config.toml
crop_scale_min = 1
norm = "batchnorm"
depths = [2, 3, 3]
widths = [64, 128, 256]
label_smoothing = 0.2
beta2 = 0.99
shampoo_beta = 0.99
adamw_lr_other_params = 0.0024
adamw_weight_decay_other_params = 0
Rows from block 2 of a small image classifier, named by matrix and row number. Rows with one number belong to one channel. Each number is 50 + 12 x the weight over its row's rms, rounded and kept within 0 to 99. All counts start at 0. After the name is the row's rms in percent of the matrix's.
Before each channel's rows are labels from the 100 images, of 14848, where the channel reaches its highest value: "colour at peak" is the nearest of a few named colours to the mean colour under the peak. Only what is clearly more common there than usual is listed. The data: crops of objects in photos (Visual Genome).
# c3: 3x3 conv, stride 2 (model.blocks.2.c3.weight, 128x64x3x3, each kernel summed), inputs 32-63
# c1: pointwise conv, stride 2 (model.blocks.2.c1.weight, 128x64x1x1), inputs 32-63

colour at peak: pink
c3.71 113:33 69 54 69 63 61 75 40 38 65 65 43 81 43 33 53 50 46 42 52 55 52 62 41 28 44 67 56 35 49 65 64
c1.71 114:39 65 57 59 64 64 76 35 40 64 65 52 84 39 36 65 50 42 35 49 60 51 55 36 31 38 68 54 30 46 56 63

colour at peak: green
c3.109 097:45 51 41 57 67 54 62 41 54 67 44 53 50 26 31 44 41 42 86 53 49 59 45 59 42 71 32 49 50 41 50 63
c1.109 107:36 46 31 57 49 51 63 40 51 64 47 53 37 31 33 44 44 42 79 61 49 51 57 51 43 73 39 45 59 41 50 52

colour at peak: brown
c3.75 092:46 67 64 45 42 39 60 56 58 46 53 41 57 59 48 60 37 42 33 59 40 48 56 35 40 59 39 11 30 61 39 33
c1.75 084:45 66 69 36 40 44 59 55 51 47 59 42 57 59 58 56 45 33 30 57 45 52 56 33 38 59 50 09 32 63 31 31

colour at peak: brown
c3.93 102:36 48 35 44 67 47 35 36 60 39 68 46 44 53 62 39 37 59 49 37 50 36 55 42 35 37 46 51 32 49 30 79
c1.93 099:33 42 40 39 53 55 44 38 66 48 63 48 50 61 69 32 31 54 47 32 40 40 59 58 40 39 54 51 37 49 31 63

colour at peak: blue
c3.17 080:60 65 30 70 66 44 51 54 35 67 58 51 50 37 29 48 22 64 45 38 53 42 56 38 34 43 53 55 56 40 41 63
c1.17 072:66 63 32 65 55 36 47 48 26 63 59 51 51 40 42 62 19 55 37 38 42 53 52 37 26 46 56 53 65 37 37 55

colour at peak: red; orange
c3.12 083:38 51 55 55 74 37 73 55 47 48 55 54 54 50 40 73 65 62 60 70 67 43 39 49 49 45 51 31 49 65 17 34
c1.12 080:39 46 50 58 63 33 69 64 32 49 47 58 58 48 31 74 74 50 58 56 66 45 38 44 54 46 54 32 47 53 22 35

colour at peak: black
c3.113 106:52 70 52 34 62 51 49 33 48 44 28 42 46 62 51 44 73 43 38 46 45 46 54 76 26 42 38 42 46 69 21 32
c1.113 105:57 63 51 37 55 58 40 42 50 48 33 40 38 62 52 34 65 38 38 43 37 46 45 76 26 36 37 49 47 59 19 32

colour at peak: blue
c3.94 113:32 47 70 58 47 45 38 61 53 42 74 42 32 45 35 56 38 50 42 53 41 68 61 51 43 59 35 36 45 53 37 45
c1.94 132:35 46 74 54 53 48 48 60 54 45 69 40 43 42 37 65 47 49 45 55 40 67 57 42 47 47 23 35 49 60 44 55

colour at peak: brown
c3.54 095:58 60 45 38 48 53 50 66 57 63 53 23 38 53 80 31 35 40 36 57 34 66 52 22 40 41 56 48 57 60 44 56
c1.54 087:53 54 49 34 43 52 52 54 58 61 46 27 45 47 78 31 30 30 38 50 30 66 51 19 36 35 50 47 49 55 38 53

colour at peak: pink
c3.8 092:51 55 55 59 43 38 67 30 70 29 29 50 75 58 65 13 55 54 50 47 61 62 47 45 81 50 43 57 46 45 31 41
c1.8 097:52 60 49 61 42 35 72 36 69 36 29 51 71 53 72 17 52 62 48 50 57 64 44 45 77 47 52 51 47 40 31 43

colour at peak: brown
c3.27 101:44 54 48 39 56 57 42 49 58 72 33 34 45 49 49 62 66 63 42 41 62 69 41 39 64 55 83 71 53 45 28 33
c1.27 100:43 55 47 39 50 70 41 52 65 69 29 32 49 51 52 57 72 65 38 39 61 70 43 45 58 55 84 74 54 42 24 32

colour at peak: pink
c3.62 078:59 53 17 58 49 33 50 47 60 52 39 57 37 35 42 59 50 55 61 56 36 58 65 51 52 55 49 43 38 53 43 74
c1.62 100:54 56 14 45 63 16 47 56 48 53 43 52 42 31 46 60 44 51 49 45 44 62 67 47 62 55 62 50 37 52 33 85

colour at peak: yellow; orange
c3.40 091:48 30 38 42 75 32 44 63 35 45 44 35 74 61 42 65 59 56 49 37 58 42 55 52 70 40 56 55 47 51 42 61
c1.40 100:47 21 39 47 75 41 45 63 45 50 45 34 68 75 27 55 56 64 55 46 44 45 50 52 68 36 50 58 50 54 44 54

colour at peak: pink
c3.60 091:55 81 57 49 76 39 48 46 32 59 34 49 63 46 61 50 44 44 47 48 28 54 53 25 59 51 42 33 63 66 37 38
c1.60 095:51 76 59 52 73 42 53 45 29 57 41 52 62 43 62 49 34 33 58 48 28 57 49 26 57 43 48 33 60 49 38 37

colour at peak: orange
c3.50 081:58 59 69 51 36 62 56 30 58 58 51 43 61 69 59 44 34 51 46 29 55 51 31 54 60 54 47 47 47 23 68 48
c1.50 102:41 57 58 61 45 57 60 44 59 65 52 39 54 63 54 47 46 45 59 23 52 61 35 50 53 53 46 44 41 20 57 49

colour at peak: grey
c3.96 115:39 58 48 46 46 46 37 51 40 57 26 48 52 40 48 56 52 27 59 59 61 29 54 49 40 58 48 29 39 85 52 56
c1.96 106:43 50 51 54 36 45 34 47 51 51 36 51 42 52 44 50 57 27 62 49 63 24 54 49 41 55 40 31 47 80 52 59

colour at peak: blue; cyan
c3.48 096:57 45 42 67 54 53 51 61 64 53 59 53 41 72 55 60 46 37 24 53 48 49 40 31 47 65 34 83 56 60 42 42
c1.48 090:69 36 42 63 61 49 60 41 55 51 47 52 50 76 53 65 50 34 34 55 52 55 31 27 48 54 42 77 58 68 42 44

colour at peak: black
c3.58 091:59 55 47 54 35 49 34 60 33 57 48 41 51 45 66 34 49 46 41 53 44 79 59 69 54 58 41 30 24 38 32 46
c1.58 110:65 55 47 66 37 44 35 56 36 59 49 35 53 41 69 36 46 56 32 54 43 66 56 65 53 56 38 31 32 38 35 47

colour at peak: white
c3.18 109:49 37 55 30 50 50 49 65 43 59 47 33 39 38 34 56 50 44 50 26 42 55 41 34 67 46 60 54 90 56 49 76
c1.18 108:54 33 55 28 51 47 51 54 43 58 47 36 43 33 32 56 51 42 49 38 42 48 41 27 62 51 59 50 81 54 44 70

colour at peak: blue
c3.82 094:54 58 50 37 39 46 51 28 57 54 41 46 55 40 41 65 31 45 32 25 43 54 56 60 59 54 54 63 55 63 36 63
c1.82 093:46 55 51 44 27 57 41 23 54 65 42 45 47 32 43 70 33 50 34 36 44 57 71 63 48 52 39 65 59 60 40 61

colour at peak: pink
c3.9 091:41 49 55 67 66 49 77 58 63 39 37 52 41 41 58 58 46 52 44 51 56 51 57 44 58 34 54 12 55 44 48 55
c1.9 092:46 47 45 63 67 36 77 54 72 44 26 54 42 44 60 49 41 50 54 50 41 52 54 37 62 33 53 16 45 45 42 48

colour at peak: white
c3.99 113:61 43 43 25 65 54 47 56 39 61 61 38 40 62 64 43 50 54 25 52 53 53 56 30 54 67 42 56 45 69 57 21
c1.99 109:63 40 43 27 60 53 51 53 40 54 59 39 43 61 53 48 54 53 31 56 55 49 59 31 63 66 31 52 49 67 63 33

colour at peak: blue
c3.111 093:39 44 45 66 57 40 49 57 56 43 41 62 51 49 44 32 65 38 36 42 56 57 49 56 45 39 54 53 49 43 51 46
c1.111 105:40 43 51 65 53 46 38 45 63 50 43 55 50 61 44 35 65 38 47 44 61 46 58 64 38 43 52 50 49 46 59 38

colour at peak: pink
c3.24 097:61 32 42 38 60 35 73 37 29 36 59 54 57 58 77 63 53 29 29 41 68 49 45 58 49 54 59 61 47 59 47 58
c1.24 090:59 31 39 36 50 34 80 38 36 31 60 49 59 53 69 67 49 28 28 41 73 56 48 58 41 53 59 49 46 54 40 55

colour at peak: black
c3.105 104:58 25 66 50 62 44 57 48 35 34 53 43 43 56 42 43 58 36 30 66 34 69 62 56 73 40 53 43 44 49 38 59
c1.105 098:53 21 59 53 57 38 57 52 34 40 53 40 36 56 38 51 47 26 29 61 35 61 52 56 67 38 43 43 35 53 38 57

colour at peak: black
c3.117 093:41 38 48 48 46 91 22 62 37 49 47 63 55 28 34 58 52 46 47 38 37 49 48 48 33 37 42 56 44 72 40 45
c1.117 105:40 41 48 44 38 86 18 61 37 57 52 55 55 25 25 65 55 44 46 48 29 53 49 51 34 34 44 58 46 74 33 43

colour at peak: cyan
c3.116 115:30 43 54 58 26 47 61 32 50 57 26 49 54 46 39 47 52 57 60 65 35 31 59 56 53 52 53 44 48 47 51 53
c1.116 109:32 39 53 63 38 38 59 40 43 60 28 51 46 38 49 39 50 59 57 65 28 28 61 59 54 55 45 44 50 45 54 57

colour at peak: cyan
c3.85 092:54 41 68 65 51 63 38 42 54 35 32 51 54 59 34 59 43 49 54 62 45 56 45 45 44 38 47 38 64 57 51 47
c1.85 091:58 35 68 65 47 59 41 41 57 46 33 58 57 50 39 62 43 53 54 55 50 47 43 36 45 39 36 37 68 52 52 46

colour at peak: blue
c3.108 101:61 68 83 47 51 63 51 46 43 51 52 72 58 74 49 54 56 26 57 39 53 50 39 45 55 65 31 52 40 37 59 41
c1.108 088:54 62 73 41 52 61 60 37 42 48 42 74 58 67 49 60 55 22 58 38 56 53 34 42 46 62 30 51 40 36 53 51

colour at peak: pink
c3.119 087:53 50 42 63 39 56 59 47 49 39 39 21 68 43 62 87 47 52 41 45 38 63 53 48 43 43 44 73 48 45 54 61
c1.119 088:49 55 44 57 34 54 64 43 46 41 39 22 68 38 59 87 45 46 43 39 47 65 50 44 47 46 51 73 43 39 50 61

colour at peak: red
c3.38 107:53 69 40 40 41 53 56 46 38 25 47 41 63 59 68 48 45 47 52 55 49 67 60 30 35 26 92 48 49 57 56 60
c1.38 106:48 74 31 34 40 51 58 49 41 41 39 45 60 66 65 50 37 56 50 53 46 65 67 26 42 25 78 52 43 53 53 65

colour at peak: brown
c3.115 114:45 46 40 53 66 49 59 65 43 47 38 53 51 28 26 54 54 45 46 48 47 47 67 36 63 49 70 63 47 45 39 67
c1.115 106:46 56 46 47 59 63 54 64 44 42 49 51 56 33 29 49 54 43 48 55 59 44 72 36 63 47 65 72 50 44 35 66

colour at peak: black
c3.98 108:55 60 44 39 25 65 60 62 54 34 42 44 57 38 59 64 55 41 64 90 67 40 46 61 37 43 42 32 51 59 54 34
c1.98 106:57 50 40 40 17 58 64 64 56 30 44 39 59 40 50 71 60 40 70 78 60 50 42 51 28 50 33 34 56 53 42 44

colour at peak: pink
c3.70 085:58 48 36 42 29 27 60 65 49 61 51 27 40 62 38 30 37 52 37 46 50 59 64 50 59 55 62 23 44 54 40 51
c1.70 086:53 42 33 49 25 26 64 64 50 60 46 32 43 60 38 27 35 45 40 52 52 58 55 44 56 53 59 25 38 48 37 55

colour at peak: yellow
c3.43 105:38 59 49 65 71 41 50 64 45 40 34 48 44 62 45 70 50 59 44 65 36 41 54 52 55 75 53 31 69 50 31 50
c1.43 102:35 45 48 64 66 37 54 68 48 39 29 45 50 67 44 60 53 59 50 62 36 36 51 45 57 79 49 35 66 48 31 47

colour at peak: white
c3.89 083:56 40 40 68 65 45 39 53 53 42 79 69 56 35 47 40 60 54 65 26 64 61 35 30 53 58 31 43 39 60 74 51
c1.89 088:58 26 44 59 68 46 41 62 56 45 69 57 54 35 34 43 63 51 62 25 67 70 33 33 50 50 37 45 32 61 61 40

colour at peak: cyan
c3.74 091:61 50 42 45 42 54 44 46 65 79 50 47 68 65 58 59 56 54 63 48 51 68 48 34 51 39 48 41 47 24 56 48
c1.74 083:74 48 40 50 41 46 43 47 60 73 46 44 62 56 63 66 54 49 63 44 40 72 38 33 51 43 48 42 48 20 56 45

colour at peak: pink
c3.102 112:48 42 56 64 21 51 44 43 66 79 59 48 64 30 49 50 28 57 56 59 40 48 36 49 68 54 57 52 36 43 62 57
c1.102 108:49 38 65 53 24 39 50 44 59 75 55 46 63 31 50 49 28 55 60 54 35 54 33 46 65 49 53 53 42 44 58 53

colour at peak: orange
c3.83 092:40 50 66 62 59 49 54 25 36 47 54 50 48 65 38 26 56 36 61 58 43 46 41 47 82 39 46 36 52 40 56 50
c1.83 085:39 45 55 57 53 47 54 35 45 44 53 50 47 66 32 26 59 36 59 51 37 54 39 34 79 43 53 39 47 40 51 42

colour at peak: pink
c3.68 107:48 64 59 41 64 38 41 35 64 42 19 48 46 58 75 50 47 30 28 44 63 37 55 47 73 55 60 58 53 39 40 42
c1.68 103:47 69 58 32 67 33 45 38 62 41 23 49 40 54 81 41 51 36 31 48 55 39 61 43 75 57 63 55 47 39 44 46

colour at peak: orange
c3.88 096:49 43 28 58 44 50 42 55 54 62 41 47 63 50 47 50 44 50 75 45 67 47 63 37 69 24 56 49 44 32 46 75
c1.88 099:36 43 29 55 50 53 38 62 51 68 36 47 61 46 45 50 37 47 72 41 47 49 58 34 65 24 46 38 40 32 36 73

colour at peak: pink
c3.67 113:48 54 64 62 67 62 46 41 54 49 29 54 47 49 42 64 43 70 69 41 44 41 42 49 37 48 75 48 13 61 48 50
c1.67 119:51 55 59 70 65 53 45 44 63 43 35 55 51 58 36 61 44 65 75 40 38 44 33 44 39 57 74 49 23 60 49 47

colour at peak: orange
c3.46 100:55 74 51 57 45 45 72 76 45 46 28 54 75 37 52 71 40 54 42 63 53 46 50 49 56 62 39 50 70 50 40 27
c1.46 096:58 71 45 49 51 47 76 77 47 39 32 48 79 38 58 74 44 54 43 62 52 51 42 36 54 67 39 57 60 47 44 33

colour at peak: black
c3.30 103:49 48 41 39 23 41 40 44 32 59 26 50 51 31 51 40 40 49 37 47 55 62 46 47 41 72 41 63 54 63 49 41
c1.30 102:43 45 37 40 25 39 38 43 36 63 29 48 55 32 49 35 35 49 40 50 57 57 42 54 40 70 43 69 56 56 50 39

colour at peak: white; cyan
c3.5 094:67 41 54 36 63 59 46 30 24 39 41 38 67 52 59 40 49 37 50 39 40 36 51 45 38 53 46 13 59 48 60 41
c1.5 111:72 32 54 44 61 44 55 33 33 42 35 35 57 54 56 51 50 44 39 48 43 21 45 35 43 53 42 13 54 46 57 35