config.yaml
model: "image classifier"
image_size: 40
horizontal_flip: true
num_classes: 300
arch: "repvgg"
activation: "leaky_relu"
widths: [64, 128, 256]
label_smoothing: 0.2
init: "trunc_normal_002"
adamw_lr_other_params: 0.0024
grad_clip: 0.5
warmup_steps: 270
Rows from block 2, named by matrix and row number. Each number is 128 + 32 x the weight over its row's rms, rounded and kept within 0 to 255. All counts start at 0. Numbers have three digits each. After the name is the row's rms in percent of the matrix's.
# c3: 3x3 conv, stride 2 (model.blocks.2.c3.weight, 128x64x3x3), inputs 40-49, a 3x3 kernel for each
c3.50 111:158162130112123159104158112128175144156111101148165085127121125119129123131120162114100135137141132129089115132128157120109156130125178180204145133092150111142148174183094149131084134125147072115126076123155165137136074102144099162130099082134148109166148147077117153097
c3.51 103:120115104131135107119123139111157120158129080122114156077122115093131110111124170159157128136116171138123146106087119120140105111138143159156154134106141159168169089111152126130129110128203133125107123165115147127086119110139118150063122098053157172127182131154136103180
c3.52 101:101086137140150110130158127219134143157102141168113126149112070154117079143124049123133158162152149129111134191167157136098141176147132126094127093190104095076084161132104123092110117157136148176109144093164089130148104108118126182078064106131131102147128134147162135146
c3.53 101:098109082122142142146178106157154181152122149162139111126132131126107138127032088145120107130142122104124115146119138167090141132181171143129095133139117114128138161180149183040167197206235177161114144107132131130088112122109060172077105065086170246207164053179130135146
c3.54 093:121098135142105135157175163165134104179115124198157118167112156143153094127108129098084128044133087072080124100090100095140112134111140176160120139151146070083140169193168156048182184194198095064064065151099156124117106118120086163113126074076089096127156178075116102106
c3.55 099:077046071144159041102108119112173167146129164148118160115053131111153173128153144137147140106166120055103096091109140056193122109065076135086091127145075133142091140160167105157126121130094110120106098150155142175134133143120140133137145087099105137152103175118058088110
c3.56 087:105161189185093179184129089114115098100138129110148166105056081124156145153151136138146139111159122108105104097171156124117174140138157135156135180085153150115135084117092131123128134175201124092120129119124119146157148104157138098119131158150147061141136116114130156139
c3.57 108:136117125155108116115123073165167094193146089116082121107077074112130104091105124114110119149110128102137115140123122118152084137128088191201138205031198207224183095129156118106120192129100151178150117131115099102125140113149132102115150132092106070101093170109091114143
c3.58 103:110083086087143128125118110103118154120123156145145153128091150095155125127141123075105091086148137136135154133192143102107149076115145104097109059131073147181199143156129156031151152212182118112127093148105107102090146128131125122126140152071156200127086086178103108074
c3.59 098:162110128152116157087127133121102122184162121168109137183145113147115163097124141055066110118183085125072098154136141115092152118122115095104127072190110067082080120132122143129129091129153071111095121136149151132132128140121171075143161196155131184144121100160112125114
c3.60 096:115096156113185096052064084131146185151117112119138148140077128120158096100090079171117161156134122114095074195124126149121183122109162116132114109125112130123149161087097173108116215171135170097091144120129142144117157058055125178126152139104156114122145180076099107088
c3.61 109:166175135168125134124114078077151182167110194207215187076099123098147120092100145180170111158132133154142155138143168124122079084101057150120140157107159138177149122134144130133136109142128125105174109124163099175166125133109106137110134110097128094076099156103118128160
c3.62 120:161170153098126144115094161099148169121130150097134116143138113110125123114092117155158124115112105129143159116114177111115130082104111122091063082137076160173140118124163116110110146112097176151124120112158086127162170144118126148078133123116144164188133109129092115111
c3.63 105:105130109117134185132158151133165104126124149112123101113122136108142151086138149131159149134121117107112152094163111155142094055063082056078097109171111061090131090071167099128159063096138128179156157080148146158214156080172134184122105132035146139116164109189114154148
c3.64 095:135118091102135086120156147186124100149123128097129166123167140105108175203174196108130153080121153129104115178159116137093159168173171170188172120066143114132116152154150168068173210186133183191192129078161109133172077150130099150131080123151062137103133146140144103102
c3.65 106:056108064152147124128138151145126104152129119130082095117088136103152089115122158126129113145141124116132106118138152138070152159168135148121098122154112110169112114141144142118059138125092116115117140096084190159140109114117108139081085089136133177195149069157160170175
c3.66 094:086101147104127078120141160176170137127157149133130161103075105128153111073102156103091080160142149128162185088116069095142110153093164145141153129142107129104132124086144131136095157139160087084085081139136146150131140144157214103156123138134126139105104135107146177148
c3.67 110:125151095129085181106147175094134139145131117149149085122111102082149105126080039132150135087110181108140159111092089140105114147161165156138123135101100112134144123128125120136059122109138187142162166131102152128134154106133134145098126096087164162151164106168116144199
c3.68 107:164154162176103130132143138147089096110160111091132127091019083070169064113136069140089109103132134130144153066104093098144155151134169188191130137134158087098117173223205187083206132122098152139112083102125149116176067102072142130121153169159117097082112143082097093113
c3.69 104:137160181118113197136136092146164142128154091104088115150136128137097173135174142095156123174130150204130128083103158112162112140121108054073109151168064154153172132119187090116140136137121102113147107132094116152128154148110124119134106127123099077087070195045153056055
c3.70 090:131157144111132182115076088114131190139093177120152154150170156126127098164095075075083093090166093115061143137125098126148087086106133136128122158140136154130178112082165102106141088107129110083081082199134085062109129137099076166123093107086112132137115103114172130161
c3.71 101:110144087149167072114082079169193115135143153145128156131158159165113178128147154140084089117168110092122143176219195214063189144181148158095071085181131114106120071132160103132102097086057099152142153077125170132140102122132112133156138136118159114127133121098103124127
c3.72 093:086081093120171111099100128073061114118152135165122123055092125068157130112102098146115106114093118149199184106118123114119162149139131173096118105195102022098070087106137135128110169119113128173174169040197140178190146139167101125143121127136143106146118150146048109146
c3.73 093:129157132118130105105142106097157114173108170174151136169166164140124189098131106153113119189104142081097176118073101090169117096071087177170175161106193180165108128129125123141121103082143196189195156104191125172079108038063214131106164084139135107110114154123159084095
c3.74 090:125148140125106197154155172183179189166094110230171150132108091168134144151114115108140091131120158150137085167164162184063120183145164141157151132114120184155169195135135119127142124146115107136164155076132203149128160105212141168120128110078161092131145150133117114158
c3.75 089:136138123141127105144159172135105106101159172114105114138137113165121136145136100094117124116143126137129058118132142170087083160175165116120114125124169129188172118112074146119134151162116160136097134117111144212151090108104089178134044090163126065144104137117077127165
c3.76 100:151137131120133127151104099094081129089141066089133138087160188082098130063070073143152113115107161110116182092115125102197082063103123170130110147141084124160135144137178129092145109105109086130125108108128110144171121142098137130121164121088100073081088136119118138118
c3.77 110:077092116110124174206128143088111114076156118059092113156133094166135141115130087135109120102133119091173119098091171073142151072096136140117134080142157099143150123143116114134105085111135164171109153130113109095102148144085076169108036111136107154127098145140115200137
c3.78 107:046093105046135148142158138117136136149126170172156162104180193080135149099115095121118157192124150137148111138135114099120159169117103091102140102134085118129073130121128166126110125151133155137072187135089132119070146120166105112118118170155133159177149080180125180205
c3.79 094:127070096131147119116126104056142122142145112141144073159107123134146092105072120090165154128087152107137144109129162143123089122130108125070090089177109070070090116101107104137125121124148146152109136068123189150156095142125133112142122174143127120136159123089131133078
c3.80 095:122129128148143133114134140083127134125077188121168197052119099095133090103108053141132129103121167102150160046153172137113127113143116171115155098148115099095124156143118150079171247209210154118165132135132156129115123121128102147128119104129168092135120156117054098072
c3.81 089:126096100122172084069076077024081148066153090114115080114126136162100145137117107126100112151139162166151177103113176069107097156161106091120134082161110141101152099134111095106130116164130127153166160057143174128135134108132128105089141164090185134126119148136155130161
c3.82 103:114167190085158127109123151198181127163096107114139072182116056123135107110113121132125105113114142113131132121135135145147121146119134105108137056178140134100095129132136102149099068118128154150150151066140161175151155119128071168081100076067098157139130119094112107143
c3.83 090:089087152114151098140081088079077103146123142138177134118169123084132195098155122098135105166130096148156119092179126096148140106120119157172165208121135134116114109084098061167091147131134063080078092193070094094118150128154102137153139122137109132160107140085085083097
c3.84 097:066095129109127140133130165158159142134138152105158141113114171073104168141173158111087094115167070073095123065073103098123129121119119137179102163116157150171139166186153172069199127192154118126143076132123154173136130145111117146094106087068111130088110177133074070081
c3.85 100:189162131139140140079121094098079079090145145092119153093144132096153151075062068162121149130133134089124125111128151118137133103173133113117122112158163139154166088092134122136092098133094149145146141107132146144135066070150097152150101134159152119117107119145145120123
c3.86 098:104147084107124099163143139160180152169128162221146133174192154177112175087080101165168121177083119101133123096135165135147094143103131085116120076118091081091135088065091108180126063115082126135135146104152163098114138139124173115188129175185196127113100130080127101066
c3.87 093:159147151147110167146169144175140120148159137118088067146150153179156146130116177109062104099160118127147146136159134120129159148125168154183121148097164147167132121085110136187095082080118096088103082131112147127120157150177155046190096161166116159151123147143161133127
c3.88 098:121132172120102138119136158128158156160080173137153140147088143125103118087125121111110134074143141141113152107151143142087146112180227149162145140143123118076095170105090127111123100141149120109114135102156121139159111124111105133099143116150167120121133158101134099123
c3.89 094:132113108190159092083150152131141135105119100150097102181186138166119177117157192137100177157123136163189154125146170151107133115123141111096106085161125143090089105061084113150154192135124147137164106115174079073065115112166125122161084224141123117119141137169113153118
c3.90 093:040102069086159126181113163153133151160115079131147117148148089176077158168176186175158121133127166154132115143107101096142086076120077060102090109163142129086094130065103148164068131109120075119146108091143188180114100124127127126146136102161132102148117156093136104098
c3.91 103:141142095131169143080078108114096133141113121139126101158178147149099151117109144094080092060136150116077110131112137126153108104074097089094125150188106143120103116116079098157142078100099070142129078136094137122105099066060134144122139164180168172175131103209110158214
c3.92 099:170141098141167063072035089153186182179090191130119140068145153150115161141179164123096145161158106115107094181155127143111191183135098167159151157128138099117094069104153104129131130153148068081096101109102173151132157173152170144147175114152101137116101141157138135124
c3.93 110:113124145131112192115164154122068116129136129084129124199135109196119149179144106106097108100170124137109162113085080143135169101150118104121118137140151117135153126144136155067121142204181091102097085118060160167162082106125073175126143100087125134136142105123156149171
c3.94 114:159165103163157120131100082052106131089137144087147172159155197142128182144183123077107113123153109167141081084102098095137108079136119143133077151144081132104128091153114058149141073075142087114181056135171126168179139129064107144131060113133145164135155127104095107126
c3.95 098:052099105107163074052068087125100094121152096137125130163203193171116200158190149143144112079121076065099108069106140105160084094097133155175152145125132103149184109133143126147173191157111110124109088101101192159150158170160135115104134118105124072111133195110117104125
c3.96 102:137143062123123105092118126182161144149108118118131124087070079119145095079064119157143155112145133079091117128144093132161136089120178025098094072134139157183124083125143131136115112139145127114105123145134152145181131155128153095125162118110085103090080180102085080061
c3.97 118:141087143131110099137134121183119121162126111206106066197159158196117145198108129126110157119135159122111172117170096120128133105147131124141119165129111100122132163100151136122194126117182149129106176107089121162150113149149127105177130106143113065108167137122113050138
c3.98 099:079088138129152134164161159133092086120138076133111076105113140105149109110101121157136106109158098124122074141168184130126165094100129089148118091120144104106092091154137133126111155198150126123105157091171141187212098140213121113180102161086096098095113177072103161126
c3.99 101:105105126126164076106068138100120129168126136197174135157189163185079187094106129087146127142143116097069079136135113092121127102083128121154128160085130192187145125130156149142172163143143133103153128179133116069049126149155159102152119099091150159103136141168113102134
c3.100 103:120049108130165051094138130112125096180132120157161132148112082124125093087114129135089084166124138166145174085093085135162093132092115165080114070149075106114105114125160129115135128123183130151121133075130145181181125127123145148153090123118156141144135127157141121074
c3.101 101:089168183132146148099112118161151171160112230116140214136183131171107165183142084135089114089166099071082123122113104141186117095094106134115120118166051074046069105102107110143116147158142139158173146100108134106189122139119120116138159150118124073111094155099127111098
c3.102 098:114129180161094124197173176196221190168094189105175173085158190122130118155133170103136138171161095140089096142172109093132184104191195110131126082143067083072093137091121105140166122149114120076052114155154127166182072057117083181116074087092163161150174120170108114087
c3.103 089:152195133115083144106135141146128140113150133109125097080073122135156131115139137129109082100169093129095108107126091081154096134080096102125138115138122147081118101126083138139126149146162117138149133102128094122156158187169174054170102102151119150114164153080163134176
c3.104 094:067060106142132092139146135097105135149122091164128129209160158157100146156190187159099080071160123118083008087097132101106106121126113143153097119153158142108123048131134159154070132085099168207172193112164114102087157177120148128128159135108121145122090146093113128117
c3.105 101:132107088100168107056082147086103091109146064139109129155132123161115122089147140113127103131132113125127104134127095093130146171092085156152138192081125150125104156162130102133063132087097062077095132149110148160140173057163119113157169158133087059156128150118072089135
c3.106 095:148140113154123159122084156085081114082136118150123126208165149155078156184225164116069103051154094133128132168097077130139161106108090152098118152186112086063080131120061128152107161137127091073110110136140130150171186151156156038176171138143080108141097160150143158108
c3.107 093:052038096088196129136118181080123172128158112088129135132170146091107137155149150144144131176077196149207167132184148098123157093129163147141101121126121153125112122191198101091152153165104163164167147060186197198165150128150140169143078100098150153120116157134105114151
c3.108 093:119089111075155138168135083152131093187144103182114059103079146121157109185129146137188127162098169154177204166119148137127175131104138162152183167110174183164135134140085127142115121100177166133092171091159128110152187163144129068134139106156061107076108192035126090071
c3.109 104:175148173144120089118111117170138163185121149183114097106115139109163145110052146152163113174088140100092161162119130163143109143078101136093088085079092116092129114046066080096111142154148103108106127116100181101146163140123109134132048087127146109124088128140102109122
c3.110 105:090105112153167144145168103207123102175141094147127122110183255142103202171154118092108114127088110163166102121161201135125174135128162112083072133129143211147068131122108125131131087101160152090147113100097096053128109152148104142126131132108089147156120117128122104161
c3.111 107:117110173138147149088162126100103061170115158162118099175117145136117106034137100142132164167097120127147168125124068109140141129180150065105116134143155110151158096066054116159175121150163178057081056143080103127155153168146155106187115144120155134107113148070142076088
c3.112 096:100108085086169095094086077095145142093162156093153197155124145173108126126127122126121135121129132123133164135134122098158109123141152093104081086174132110134123126105138120146119130116119076091155056167092121045083058088081086175082126144128073085063082163103116158155
c3.113 100:095073177152112161128117109103106107105136126147130124116104081096153081117087064168108095112143102117124093130134121117137115132117100159146108145104135153171172148111111179126106146144099110110123137134127156063125122176200154052236112179188112130102136137090114133121
c3.114 103:103184199130122161120123114126160118064133145079154126084080109061175119127108092132152148145116166130163134186180103145114138179151116143170101134114167116185172076132110077147095053080173116143122134132153143145118106111110110185115102105099099137058113183115125171115
c3.115 105:142127143155136079136084069167161181109127142063070099082065127078158151134099111105136106172103147141151125105165151131127143123107110109077070126163104097079068076097120067155142095053060143154121155107113197136080150099171132106167115129125107079141119128132117131134
c3.116 106:137109105115123128137149155147117130158158169132107116093089077091113056133127090124121088151116131162131112106138115112127150104160186112113145119154089137129107112105077131157124096119104172070061092126154119144176142144146110131136111107154154188140120107146138108137
c3.117 108:093063155124182115115075113110131100120120157095146164140119098133126129164115097158163100165121110159156138173208179122127144093074075105050081072178083088136154131103061081152080118122155201165148149125174091092080105166150140112131118102147047087148115197122167135096
c3.118 094:125154076151102155151172173062099104145143105082118155112127156164127132134064144109174131125137152134136144114137116144094151162148169158186126155064202172164154144180145128120133118110129169162129141108163127115081170180142156093136119139144064115151097149134130099077